A small sound classifier, trained from scratch.
Model: 13.8M parameters, log mel input, arch transformer, moe expert_choice, num experts 8, layers 12, width 192.
Training: adamw at rate 0.0012, 11400 steps, batches of 512, held-out accuracy 100%.
Data: trained on synthesized solo parts of chorales (CocoChorales), 39062 training examples, 149.4 epochs.
Rows from block 4 of a small sound classifier, named by matrix and row number. Rows with one number belong to one neuron. Each number is 500 + 40 x the weight over its row's rms, rounded and kept within 0 to 999. All counts start at 0. Numbers have three digits each. After the name is the row's rms in percent of the matrix's.
After each neuron's rows are labels from the 100 clips, of 14848, where the neuron reaches its largest size: "loudest band" is the band of the loudest frequency at the time of the peak. Only what is clearly more common there than usual is listed. The data: synthesized solo parts of chorales (CocoChorales). In brackets: how many of the 100.
# gate: MLP gate (model.blocks.4.mlp.gate.weight, 384x192), inputs 96-191
# fc1: MLP up (model.blocks.4.mlp.fc1.weight, 384x192), inputs 96-191
# fc2: MLP down (model.blocks.4.mlp.fc2.weight, 192x384, transposed), outputs 96-191

gate.57 073:536441523493518513470494581521513529468491546496573569489492453486486467499505414445507543391486464513478504464507539564391447469462504442517484472473530504490453489551552505518495477494428466495555509472471430496449530472474498477496466491489501475508452490452521555533493533437500494524
fc1.57 076:498462472599475500440480587516472472541537504580522454492498496529435515500536511475548489561452558451475531507496517554482527555480525514449488494514456472520547560501556474423476550484514458487464452511515476542538441500475536540433474551515467570523534470440417521512500518432454442486
fc2.57 064:532462520478470474434491566551442432442538504568487532427499434442520550545483478529469488481475491445478536533468557488504524502546456536542460430518517426502510484513509458554531503452421470379510510454554513514562543570526523567416519550462525502507527434556532452459489530501516426553
loudest band: 250 to 500 Hz (65)

gate.312 064:484562522406501536514476446499542470454494425440538487486431528499556487535448494501516473424534495530585469456499494550514536458507468502531492456544430472514548433552573509475538478550485519496470480521502477527527548471503511475435514504571563500529514555443580562531456539542550505525
fc1.312 065:492562502505476553487465539481495566472505558533540587547518493462516544480577509470499496460571520480600557539522474454500572482573490447549467533473530498448479448468483485526507504515428536501432539601453488509500486527444503505454548506442441523497579450545492557473463444536513544502
fc2.312 056:472471476506514477530504456510486509483469457539455514543485476510539496539525491541499446460529436449492542498548585461423474415481444505438461543523466610518486549477516492484547477489480498520593539543512440427477538535499486484475496449594470496487548519576503485544505473460478500430
loudest band: 500 to 1000 Hz (57)

gate.75 064:529495471475436499510475471458445500504540499513483427572456469566462548565460507559502481491522443525501482507478440497543509490458488403526469555507566502411505567529512499509538451538398458483479467547561451521477488533522498522433550502470478530581487526528458477485474528539452523476
fc1.75 063:527415542478449509474487426479467518536440494554509493533501443481581455572553462541527506564585590511456527507470485505554471499508484484543557444540452478462555534497517591505548488439534517482512525469547463553520479504454465453489518499468485505438498453471500505422440448543472537476
fc2.75 059:511401488514458536461529445493411457488481515516473482512552485504451475497534508529479456544504440442490419466494401466506507502553495503491528433479506559561517523478557572457476508503522448526527489548467469505464486471465479465415513518491539442501451500513466451485472461473554556504
loudest band: 500 to 1000 Hz (55)

gate.167 136:485468474497435445539480486505451529591527465483498537494467483494499494528506463458421461541491521491544544512510441559484532391518594518473438468461509555514559495461495449461559458497493543493507437475530540509520497490515443446526508458579506494498501477528463578464508462490469505457
fc1.167 145:545457559514516512549504442475591496491421506527449442483532507499502432448486497545579565512483488521504561483524516489555449523532501476518585578398512528456478511499494496554504487524526469425506546481423455521480508562462495492490472541500562477477479522547462507460557436498502500542
fc2.167 161:532488539556517539492491470466559492487495539584480502548550543471469544452488507495510528425580440556525556458522532501494472500481528477501506525460518478511502527579554559542532506509607442395519493511426429547501473542482478434525491495500572478504503529437427449498552446488490497499
loudest band: 500 to 1000 Hz (56)

gate.107 188:527491412513506512482500574500551504454532572487531491497484520493457547544511495517519440512469483507514532524506465475505520595503451495508556476489496539519485535449507543448444581419521411541444570563515549504538421469505480555504463502419438546601535462483471428438519496502519527503
fc1.107 182:513437460466518462442573530520477534512451463460544492550583449597507466488520463543444486497453527452416465493510490533507497487439475583497433486472502473520472488522492517530539469504440505514560452462558466537424550524534492484535588543488526510464454529539494509506467586452498517505
fc2.107 178:484445526526502497450525510571469525469471430492489507418519401545524533514501467537441528493441548482421472480489518522481486557500465525611473441540566486534531479572482562539464508473415502458554495500579504551448516558513505541495503583475554553546503497569496457559452582518487485501
loudest band: 250 to 500 Hz (65)

gate.96 128:492536493502509414513541534513384495527530468464516537511451504506507549543451491440420436530516509469548493522487468539493519356472538492486415470558483513471502470478487456455501500476447552546521461550529525468539503466505498461497491506566525468504526395492525547504440520499497470399
fc1.96 129:463555466460487472523497568546454515552553497431512509562460510480496548530505447498485459545504480447496437596474474545502549425498562563471422419509448461515516501489488477472504515434442546510515454499509573427539434487550452487496513516537501490507474490540513492479489545479521514463
fc2.96 157:462514451441474456538496539524492491529497448406543521404484460550503468568517479512497481587399565452510462554481464540499531502523519514496504474536484531506534469404434450488498468485423542576489496492570551448494506466526527567472535528494441544498448464547575517473487521540480462524
loudest band: 500 to 1000 Hz (61)

gate.203 081:497475510554427490518515497529477511511455503558452553492527547476510467491541566524520584426504463496563530441461532519534540591547557570496411518568503502434482441517573490476460498510522557481444483456467467556468512512497509563498590434524494430508509512499482496511533507467567524421
fc1.203 085:477484493541511518473536508561527526578467546469519464458500522521460515482474519439505487491478535478497497520422503483458406555514503490573490397473438488505488529541449514526511510450503475535512500526494487535512558514575401542484468509510484492496493434581444499490506495513535616571
fc2.203 072:467485465451498422509476486495584439547536474492479504484522548499458504586505562464456491549427537499448443534429475512561509488502502530532514443528460480584484526500476506517478531488474438495545553510554456598536476468504496496416470476505494609482477471558508496513562518535499527526
loudest band: 1000 to 2000 Hz (69)

gate.257 076:476509561438516547431514494446534493497479439538468522557520494523488471516415517489468514484604483535591574472491502442491558385550471451528464533498502515492468477494511491508487528538441495505566506490465511492590517474512490452429468442448534403478565517525492536507474485457497507529
fc1.257 074:441537460513489508551484471547474510534520519501465475445491552520486504501485596403479508517394433471482457522500495430529477481461479461441501554568515482474523576464531520522396522437511463483492516538482511480463491564514517520458455495484472559471511542519489467491572508488535569469
fc2.257 064:503496466453474497448518476569505523482532544538489537525477458372539518508474466472530521480530492503469507482537545510573464470481520501586457513506557501523578429429537490510457486481577527482480518504549554495502502528579484519439470517543501471548463515480512494513513519475491417437
loudest band: 500 to 1000 Hz (95)

gate.214 067:496568575531485480527500468480507389527538491516457547482472480511466527525365468499443476449531503593473529504557592383524512473472468445523489499476504471513533530465522470454512502562497528536472549518511491509517542515464510429521517469483522485495571520479578470505513416466518512513
fc1.214 062:512571484546532520528503538480473425491549524492530496509518559553562480452495495499449478498483483395495512456514467498577488489474456529514492538539419504483554476513510470536556483458470507433515537446491449507525510403552486481502542554481511565484444440509488497482451507501462478447
fc2.214 058:515544527482502513541580525556473506504491492474514489503508546479549537542443488498555573482509524510497445536524492565512555521515507570537428530492508480488519493452400498536505475566532466465494529546484532464406515535585560523506554506536492444462489544498570496500490477494452491507
loudest band: 500 to 1000 Hz (88)

gate.215 070:475501549521571525438538570475542515549500503417565497403558473459556498515395482497476526534545488495432570457544509527473542519441492495505493492566512493492514573473490514487457511560476513502486488444445465535441518474505509503489441454497539457518564459389487482492491492469501586436
fc1.215 073:541430464476466455475439473521526448519482529535520501603484436570468488484464446474459456503544506517538502509536478531533463476554522579501491549500499485471431473505526542522491552514491482524444476506604460537504554583442566472532482596430414591500447482496461512504498525464474495515
fc2.215 062:435534536574541538466524437523537471512464567525491491441462557559506502562496518517571500417490525497456485442452476426479543459566481494540485454474536496508539507463524490549435473533511536461538466489500554547502521496571508524501432503449560476549495478494480443506508521454579473563
loudest band: 250 to 500 Hz (73)

gate.88 134:503492598526477474487449466491491459525464501475439449533538492508483504533405437536481461418613516586532524509473535456507506464466438507613546481483526486503478407474521538475502478523447517532446487512550536535518546475526490474486487446522503385488535528510451485572472524417423444505
fc1.88 133:477494544506479504507487427444489468520472471502477499531482521550436554514387413574447421486564494547540552541489490447485494477502436502559514522477530489505484457506477518412546510531497578567447492502526537488602548500522486469482467479517524414514519523499484525532431508437441451541
fc2.88 142:556486554533469471480436504449527469532509476476487472466492565608469497473475481532481464503535561520522519482484428422475502495507488504472521497475480486525382499538609513451467504489477513554502509492501518552510573459421500523486499497506495458477553571543446519522457530488471519539
loudest band: 500 to 1000 Hz (98)

gate.353 072:544518485522455489482498439495548494517439445533463540432511496397511493515407494509491456484543446587511505545561522516408566436504469499550459518492463525495406516511511517519495429512488524563511519478565549474496510470528492529487496518442554430450481499474555548532506469559476462473
fc1.353 071:472537565483467465549529538497424490544564582605549531500514504438511548496556513430521576509500482521502458554506489530434427444517518519509557532503494468505524564470449433586504496455549487524510515458481529432523498420499502468486456481519449522502503506464418429528517479503496519423
fc2.353 052:495469457410552509521533459523499527531431438459606486530533486458443514550524493522510480526450475444469474428558530551458531494443522504533460514501567532483496466509527515423435522465558481501496536530470553454466519482532476501541515529483507495399505513489518521535483544479550534441
loudest band: 500 to 1000 Hz (77)

gate.140 101:618494504497460545549547481551465503518476455472532450543547460464563416459485489549473508545602494594535509396487475551501489477480485480494497522459502484475479537542504533564496484486524494470535514444465459499481509455470451473499466478491526505489467504446466502538507464510511480505
fc1.140 094:546495440474498508524510528526520479461519445476515503494453461454493493511540474522415495555467583576492524440491465627536505544499586504468495494463478467511478487483474496499483442485514523485517532499471522534424531511456438485490501454516514470501462517536510569544449496485449535537
fc2.140 093:502437428600552507479494565488471598507469490475514490522537517461481506512540546516489450552523550476525527454517442558509482506491554500449545523461444483487486535459550496544530506509524529466517493466386547512468505491493451559489467474513482538449486532535491448530482473477479471534
loudest band: 1000 to 2000 Hz (62)

gate.113 150:502421504488455501510487401445550489495465534494548533499560459528498436516454472464548514520515475506454462567533480516496468440521476468512488435460550565492499506452535531550524504465502473551470463499549475482516548513487491422507482519527525409425508468568539525401519470466507465482
fc1.113 150:443549544500498481505496536528444503495569451533473506534448554443511486505557580500435525493476553503520548487477502559519468505496523585511451529543397466477526543553486455460443545525463573495488476436477508543465456448533507469551488481491453530522457565429519502572491496560478521493
fc2.113 150:432485453576573468459541537509540544474504491465451461534472567466469541521536501535495463502460535472494524523498527470521503569501459546542519553518448478477473502500433511478466506466455525479500491493507491556450472522506500511536515474467453574450523557523527478529469529512447515527
loudest band: 250 to 500 Hz (68)

gate.23 095:538475546461472512543488532495419517509550474503511514513488479522554509511510494428464448394533485533507508562555541435460418397465461439478486513486483509502488415494512494586528492512491549491466479510514448467486501502536500419484508469511573465427425520541489546499496463462457518540
fc1.23 092:538507534439502544548551588528478474462461479489519512476504465485553511531505505524451537478579473494522441483485498526503460446503511495511520526504528491487453470545516462526515502526489563480575472449495462493409520549503541472566568484484478465430433479529567478491499470443509547506
fc2.23 103:550494455481535593492518524491551555489454528510494533541525523481470481490510501533529458512521456422491465518489494488458501527460521468444550528466469548516495491468500500501522526485547500556468514506434543447490443473467496488514535466534483600480486556412475573483529438548580548495
loudest band: 250 to 500 Hz (78)

gate.318 111:486478646485452470501484452466580498503488458512461502468486518524493483501427428512483506482548494582549544482493501499485433493512479445546543521438545472502520445455547529491492510512499538518512485507474499526556565493486513500475469458584505440500529425511468502509471464475484415545
fc1.318 116:469497471466469512500516544506519537424538603565478478476464498455486415468504521441566525506418473458543454491528490502503493494578500520482452488472500512488505563510470412443506481473549454477503522509517444496456429504486550538490501552460421523477518515487549508439527451516524559437
fc2.318 118:453520452410485502502536482540451497494522527479532531556488474458507441551489537494519521474504420489477482529546557540507491464489445475497460511512481537458593509399404464489512478515540507471484496538525486428474440515579488493456476526514505516494483480497598480486527466504465494462
loudest band: 500 to 1000 Hz (77)

gate.125 067:435492460415551497556408518506515516464390568477515474549459533530565453452471505513507510504461486478474505408518567466510444448523475568495375476591535539493509562515518510510540454473531442523527449491492563423526487517511491490520498412529490457441466533519518480472504566470554461461
fc1.125 069:561510443501472506444458505506538542520514480508488441493556500428498494487465547479524438483587437482510479463464505408546447523450477500474488480552499497454476544471451525485528403476537552458535455475546560500512539538501456480533542551472519507476594487506551505548529533434545497487
fc2.125 049:499501456564465590488521505524537517482487457486497508519489503507505556481504505460545535428497371455490547550536529581492469492492463526544491517513512464443497529549460454479438535469469480490513508514482586526483528439467505538541533465470547507528519482405505450448530481474497441559
loudest band: 250 to 500 Hz (84)

gate.157 072:531560465518423503594473532583477488444528529554539497508495391500489521513522548553474559449530458537492589551554498510478498554507497470521496504536479498494555487468519414478509547549499485462521472512583507463588530466470535518405547471422467521520587455491505475508449466496473425515
fc1.157 066:538518461475493438540524532497480459492473529509453536504458486545494543502497492548435517500508518465477462528436511461486521604482441466504478487466477417533492453603512478491499470534509513466470509563508500525517528561510488516539508526512453533436525545494494458564484512526458503474
fc2.157 064:482571575508504512482478565561479515404461534536461473492478457518446511565444519555547518434479470502466512472485451533470438621515479505515526590422552474543506533523509531541535486431450516510484556538589504541432489487526485567507515546497479538582486483526470470521547532512455510550
loudest band: 1000 to 2000 Hz (35)

gate.275 075:485536571483530439485455463441461465521479499468489490577461495488558561488491474481542564544449442508499485501536513476478507465546502600475471549522481527501437478461514486478562415450503485483475446553540525451517523497497484537486576520479508445450571474449460452506557474495506518456
fc1.275 074:551594561494463479514494592443437472541536501501484558453524459524520429546538489536522481529519449469554479528504555538580527533596460559502434541569462510464471430468470487541550478523506522491484519571560473472531505516500495540536543595497505458494519549559591477505529502552506471403
fc2.275 073:538520533529495541495486545500466574495506510437516491471481488548559526482464448470486494522527499477584528487479492486417546531486505508474502513498478532478501461541510461484487435400481558486417521417444500532528496488515537551475563502418586427542469546498471491476444483451447505441
loudest band: 1000 to 2000 Hz (50)

gate.284 075:513461519483558466563544506491528461556475494452441503557464465488569450473481479516552469440562465553626500506510525516516515400519506455544466541487465472484493444479524445512429435531545493507511455518489517418485478534487488484558494503486484460509536622514495549546503454458468497482
fc1.284 070:508554504555526429476482474539503512529520479523494507500511518508495486483514472490451487492505490517347551549507454462472468486498449483527543500493557494547585494464509517518483494505525453516494537527445479479564502450543529434444579513514539492481534436491484498487512550495506479484
fc2.284 059:464549520581519534513467575459465486548572499501514481630493442583527502484524534489459476569508522497490493454517487473547488538511508541537521426532520504487478469533465566511457548477425493448543464458545446516569507486512503539477451590532461481483533472558508441481504497404494526541
loudest band: 1000 to 2000 Hz (73)

gate.188 079:412465479493556500465481551483500478461486561494500526556540558492546513488487514518477507521481403494533530522594489574620568479523533515505480557538523489424493516498445469525514480481475454472488485502525537522448538554491555533532518553414502464550479539515504485473512466529534519493
fc1.188 076:429454494559511521514561494461522486483521507505549500517502447534508486550507551495439486512417496509365508520479482504494527467442401499532539498514409572439456474419419506478518566454487481536502538505554523476464475535531513496521506470528457547525480477542557494503445505482495532476
fc2.188 068:472504435486546471495568507526525483529466503571505522469436486459431500516525540443506501563466500491439461516446484451473499465487524521593453395520499487460492512448452536513478516432485410471535526525546473513518441500554447533490471573464462580536461501505516508454530550564493538571
loudest band: 1000 to 2000 Hz (77)

gate.286 093:456514516519533539549553525506382478471442537480450530479466486416489546499488531512478556502560451515455508494504577506517507475513547527363506513525503476439476446473514543487489439438514524451505509542415481392473428483459575570473574462467542489483626516456549521516511478498530508524
fc1.286 094:487522499541561447504492548500377493566515461448563490547507506499475481465497543472419506525511548491459459498476583520514500474512517484440473471508472521449512484574499562531422453521584444437530505485495506426499484568547521520490538554510574517487549524485548538530460547515555485542
fc2.286 089:491447453476531449507512514439483510556495490461477449536508524514475533529556591465474452562496543441460456589418531530570495542478517505426491494521497520534502474435427517494503516459492571584511531546429474538557536470507555523450507502515460505463484519509517510510562544510480483545
loudest band: 250 to 500 Hz (78)

gate.252 133:533458561464457525459479455483481481547527434502459500475535497541472517516432465491472462486589481579519523491452470473463516448492505478586544486485528476539454443488535611442508456475473547549480502498489531498584545504474493457488432465514536412532545472483453471557438528411455431478
fc1.252 132:463507432442531494555548544511497538458585537476545537490505497484537487458554544430492533516437465391444456473567523550552541509512524511392436495526427500481480515452481427537543492461541443465538543481502464512478428522531522573493543506422510610491506488501507451416574486540551576479
fc2.252 148:475537464456501526534533510543467510502481525488528519525523452416519509535498492506524559497471437461478490521530566568505489479480472500527488536538519511493619511435401497528529495505551472466480507538488477451463463552555525529500494562507475498526492465473599490469530447529484492445
loudest band: 500 to 1000 Hz (97)

gate.346 076:541478502528500462510545495523527498390415500408480476558478557494460487450428505488503496437559490514582488463508534540467511441517474505541456496522457533422525511586481483443463494506517574439530506517530460478473475474499535479506561451444494448508513491491568519484521470448553543474
fc1.346 076:484499515478467456531470526494573543466440543528486489557511450505467497511456511458503493417480575480560538548520462517565514506529517517487507539487491465551564435489476457550455527535511574549438471515606522566544539481481546530527435488572514478452490587485517547452538474467478491548
fc2.346 063:545501476457438547521598497538556547512485486460546488494490551459515505517472501539487495464514529452453561458531521492501500433481467558563500533510482522490441459462554467542463464537422550568530488539491487537499482508433559517505548505451481509553542630483480542546455479489495474541
loudest band: 250 to 500 Hz (76)

gate.17 093:559507470456477533534560506517522497517479465536495488459523472428521498499505483518440441522615464555521545417508515532502485455467577472567571470449518510532513514537522495582505444460465535481515472427472456497443543498474513460512517458480552535492522499481504529511510411522472515472
fc1.17 083:370542514532538527489464489470475428493550461577487523484450549523461505494516526522553538437469480506517490529469518398461496480491446430559490528509433454466457510445444495471455471516488510556451499543556482457547451455528531529428480534526467485500516529490492475535495552511488475479
fc2.17 084:445580535475455436509504533526465440523528461455477528494424549519505491501452469459496519506424468510494495591475543449498523475522493544604458483548554446532498474503481476470585486559421523519491474520552485507496424522543472422475457553504496502546519426506541530499545533494471499542
loudest band: 1000 to 2000 Hz (72)

gate.81 060:550468525500555473508519520501523506535498421485508474498517436480468503548468474438480458486495551514469552485487575575476388490494519507459470486469477481505547491559477501506495528457585593506532478546461406528469532547489448507583567491408537428419545483511495588428512477519565549508
fc1.81 064:465479531471445448454452460511571429486512511460407486514564472527451458483402498547509458507521597462576507505511452501489518492474467503476541549522465511502491512505472488497486555480545455517453522495521543517530467419505409486514474527480480526491506477511570474568543522493501482509
fc2.81 050:481618490478501441479468439520473462459554533548500497501615483557525526534530485510443533514491488536467531432478487465536493494527475538494408482491560509477554497480445465528546519553462468521464450513586472541494531509450473481492456470493522468538499378554556556450468513587500548466
loudest band: 1000 to 2000 Hz (71)

gate.106 087:584469460467504448547563505509475541461549441522488509558493462416493502520475455424438509534574527555476510433526480539510499536425541502523514520499531556508498571567535511561485446508454453475482515479470501526452494500511438527512503491545550510525504517512497538471507465444501479528
fc1.106 090:581486495491489518549470462526502494534445508503542460428506418382531454457528500515480518495534493570532570479474470541482504515536492508534518438473450507550503578468509516544519479486562534424495523496480524505486511520438548429546500481547540447523453467531480546518522460495534521545
fc2.106 086:497478457514549514527537467495497560484479522517487452458552483439497437490522537495460440570555597490511513443487476557470520498496502488433539438434411503534475507468584504502484551442586470458503511422387514509499500473451435549468516482528503509526462560499462448503511469480525504532
loudest band: 1000 to 2000 Hz (82)

gate.46 070:527537545540570518489498507471459462462525446528570519531521581466533511474447593530485566410546498508499424488577537504458459563550457492467502519488539546549527498508488543503537521526469507527473466460508542502564577488465523476540521492499529494512497477529427466464538450540529452501
fc1.46 074:523449420481454484426449484457508456601463491445494469455498500478534452490482432469512477506488536572510466532470474470483549534477541513457541491479549450482447445513475497514523536479465431474570537459513469502500547525564486531574501377462557498458511526529454457456470483509422437561
fc2.46 062:476475528452521513447543516528474547544509509519400525524515478477497519483559402518511505474542465493483501479476556506491482463448554487499553569531498428479496518489540525521453522495548518519492519518477485412543455532434499565515466463510480411532586528437572494462519466468467528489
loudest band: 250 to 500 Hz (87)

gate.194 094:555486515461541505502503530494461455486426468541470471447496571428520497439515498500536489512479501513573566441533526589474507544538528514462463546529514504472461491533547488486472426568598449506503476423477537502513505514436585565508530429503515499501532549471513495507511425469460446502
fc1.194 094:503514500465528556522471456552529519494510440506530493474476470543488476537445528488458491536626575522471499440490472492471485515502486475470485441403477487499532545548438511549464491486488467452510503508482514546529560482569500464476457467522566497527428421552461589539482539505515487528
fc2.194 090:457471506587533480554465487546539516500579527509558505460474485509448553520547519480501468542509565526412493506511489492573490522482484466500515456486474484536505576463490562554462566499500414523563468476528491578513497434500452500488370536545495598519478483495470505503498538521498484554
loudest band: 1000 to 2000 Hz (76)

gate.179 093:528498533499541488479502558532481447491523544548498529572544458512523530523490486510487579494566528511410456467548485512535434520479485446542511467482590556466408478489525501533460500509476503512480497492517439485526555472504530484503499501536477472461495464529525528483466460506504491525
fc1.179 102:427521496555484455530464557545461469474558464479503504486448514497489483515587518483525447539429560481610511524460516515501503538476492502472407538575476453477435519507504516450575524527471444494481491510485504465522464489527437490478522549493441492495458527468503487523483528504462462551
fc2.179 093:462503496589487484535507536513518486487483490456512526462491562478428582520563513546540463482451502496510495527503553482534410504540497526524430525494432440537424521540505477460507473475508542492485560553506486505491464529494482443545524547485411538554440561560518453500476557467462482570
loudest band: 250 to 500 Hz (72)

gate.289 074:513467464515540392487507516444483552565476544500489534498512505507528449471542550477484512557556487473405565449488532523481435494495532505522510448439523472492480531536484525575525531516488498517511473524533477463426520498496532511391481404473522502501510467402480526458436469573521486519
fc1.289 071:500488517516492529499438496504553435535476527516477517472560518550519461403439452548499509614511516473543489474538468538480475478466524466494513508542524501454469495560562480528505479521476552432545485512512481556392487492496467478462522503508499497449408498518547479523515463465513521491
fc2.289 064:508472489524516534540519448467526544476542576550530510543527457430567449449523498504554465508506512487501459493484448583481441430488547471513545488474483595514499436450549565519518585477513439533556490577449464449519505470488525505524572486523571499524484563480421533489554514523503561459
loudest band: 1000 to 2000 Hz (64)

gate.117 126:441526512506467478555376519481535511524502506569545513533448547545518461502562456451480531529454500521501435498467497499505478514569460510550485512531500515550518573497487448575494586572423547506509500475545499502490540506529497447496468505507510513486461529509586469499545475470462505529
fc1.117 126:619477519537547527430491502519529559470460475470538499484538472521502581496458560535481462486527474478456534518489462434482566547401451394475491548476519472494533434534504508415502487509545404505486484552530561517488497515456532534500573519480487568502522567501451491562499494463541496500
fc2.117 131:573502552484486478446540510522507505490450476468417492505498459479466528468516454514488494427493424500540532428490478559464521502521538489487477487478601496493510406565517479464524496524524461505451513599534551475568487556485501496497598528485513518601552437443481476517450483496523511500
loudest band: 250 to 500 Hz (77)

gate.254 068:511474535480476459494494431449449430509523445480520522529452504523505501541585428532473431492540479497462445496563456541545532559535541457515495497476482383506509492606529533448534481499488515449528474543507578549456494542547500502447554509516409517490467484444520479522465496470511475548
fc1.254 069:523493459473487512518515447509589517528544489465530511513515504448523494514442492473537490416583511484443526547434481493453541486398481480445530468485546481418459515498544492483436422469477486534533495517500465633466480500495553506527547531596485489536429486500510491484544486502488489500
fc2.254 060:508541503539488467480499544433568489525486462479443538575485432468436434503504544535439513486481421553551490427535551535515454510484477531518480487556503567489514460445454448484502494483561468503501560570542495433466552494475564514478588459501484491549498482555489507522522516499551456519
loudest band: 1000 to 2000 Hz (42)

gate.53 075:544504548532524469484518522531534479496452488521466546477510473473508581475521505570615549585544464474535486488463512528467466478501503532486437510534462463473438420563494511544531503495487497497514468475453533487472459509507441562551552469488486471480521502550452454403500503490505446462
fc1.53 068:533417496492446560521523473569594537453505485420486492469529513548547532451525499532539511508445539480489497553472538474465497499466484508472475447498571469480461545437484481481483473472482559519493518479567483516530483575536447491498519451528474481427570479619527504468507591484509516532
fc2.53 062:504486431526499483495486508549520529437510548544447460485442455504542501469536492509490470552544489447512506468471579514567479503556491454541430477508512487481541543527473555515530509436463413463511501550557477507499460521502468563493478491511484521519509502503533512512465541563521521478
loudest band: 1000 to 2000 Hz (42)

gate.175 136:497492464524529490518484531523513527493575494533484471513492448500514476494518479527474526517481575567529565460486515519512444487432495427488513577486545549419506537557418499573496515588430492417538551465470532516501518455466465489528504471505504535487481487482481493585476527496468455524
fc1.175 129:516500571409444550515547483499472478526438442462463545465530510473545441508579545449457467511521546512524534493489441539498491473523553524497499429509460482534520496445568536454494515429585494538480448515439509516477428555454511440543509473537524494533429504473499511436523424547544503495
fc2.175 131:498453473505508554468528457512483500491495504533485548463569504507476443468540547463464478502527535541483526455483468505509503512499509505469505411478385475585472569449611537478493551433563470510557437505432514527479480559449449503471478512552549518502434494496428454434526503505562510429
loudest band: 250 to 500 Hz (90)

gate.235 085:539512611490421520489452479449564525490522457483447465499473527528549466486482456473469452512533511574470506534534502446477437459469478536576519483496559472501518498476566534473526525525486526521466468508526511509592561480530514409502476497551578424475552490551434489537463546477489445479
fc1.235 085:439469440463491494486511549496467587498475546567561516520523503460493480514484513476469529506401529462500482518511551543448533489507542533473416550562498464502480536520518498507415461480512436436498516431530481514460527472474479513558614520504490496463487523479506460468605432538492531490
fc2.235 100:492482501479504550501512504549513511501507520453573535492541425444487492518508479527498518525473441504420444535573567539485476494466444516551471502455521497521607481444396503527488519499517523482469506496531501463451476504623517541486487579534517463522498477525556491532499474534537452401
loudest band: 500 to 1000 Hz (96)

gate.66 083:532528483531490467483507496484501445465502492529437543504541539507530536488468565506480498482498520553498506499504546476410506511458448481558512497523538554495478486487466514514493496548460527502510496505550483469506596509533441475473433506555512461527497545514549544506417524391469394514
fc1.66 088:474541407494501466533495477529453473479559512563531582584455492465438542528512494544568523547417543495537519481532489481496490543467489509470473504520462520503470611475438470512454516545534478457515524471531505458513510508455443557443486618542509508463489477528479493461514548503546506525
fc2.66 075:480501423470526534511519553508427567515460487424553544520466507486481496511490508541476501493427478509496510503509527504491567475501530490473410547531531504531554465443464469443536477505439537475501547520529499493446429459509481504487493531487477539515402469515566547475557476544533528509
loudest band: 500 to 1000 Hz (77)

gate.32 071:489507552455528472484511541531459496497482510474435498500455516465528485464434514595554542498530489513525465470499530582466484464521520551482473549507501447524569445533484473430490520487508542434474493522544546527545548584432504494505547514459484440575560527481520528484422460511432486509
fc1.32 077:532489504542435525557539513599560509546527491522544454488416515475500531483539479515451513540529542490487476507419550498549540496541491548472491447438537477508497490496492505476544515470524527512506509503560485561488493489578437440568474487436485491516447442512492520474444530527527495514
fc2.32 063:490460449510458506561502556473508500408510475484551483536461525505499481522562457517548492551548520480411470566465483505439437492545427523527521450497449435524528552549475477510424592451443504524511468474492604563400496510542435523490494540507517507556448470551472525521557583522520521502
loudest band: 1000 to 2000 Hz (64)

gate.134 074:471461459622480521493620547470477493484496546489522477510519511542538506484586462539478480394463501522483511442545534498488486503422445474448430478524431422513533566511496523538501505433565519469469448478506540499467486578527485578511477515473470528506446511453479471491493540501457475530
fc1.134 080:537522467510520456463527581481472467492535512450500498516604442521468565532496524514498504445492544512445548572469460502450498437481459452555602544519517524478514466489536474519441520449489438541521431435456471539497470581512459409510448568499534503481521449471490457465494514497432540525
fc2.134 068:482490566451543464477520502509483504488457466524470512489485493502566521501448435523466535504492430626530540469482492495538526575496479522590473512510448455453554552558528544481481511537435480469518513472448481468493515547586534514494525504516573512523493489438523473531406527562453534512
loudest band: 500 to 1000 Hz (69)

gate.121 111:593466523472480525532543533549472492492510473500544469513491504495516462442608512505499462511540560593457527412490457591498441546472507487493550534402500490477505485510513511537458482536536507428536482483463484494510529493440477457513471471515555501502507481525454570498497434509450499534
fc1.121 109:504559513536553458478408473464486464474526542507506535518492517539507632554420539509566522474471438411497384563490589408479543480492402474501477502568492494502476469486495497479491532549489527533452519512565496442507499453569538536501505531486428499499522534515569471513520561504509509486
fc2.121 112:483610532465455463535500516470461472489512481508527544500451497503481532518485472494547531463471417490472457530496557456486481477506443503545426517537519449516514470563445495498551523532463537506502494535592456429515428526549539481448507547500531480504554492510557530528529497498471536483
loudest band: 1000 to 2000 Hz (57)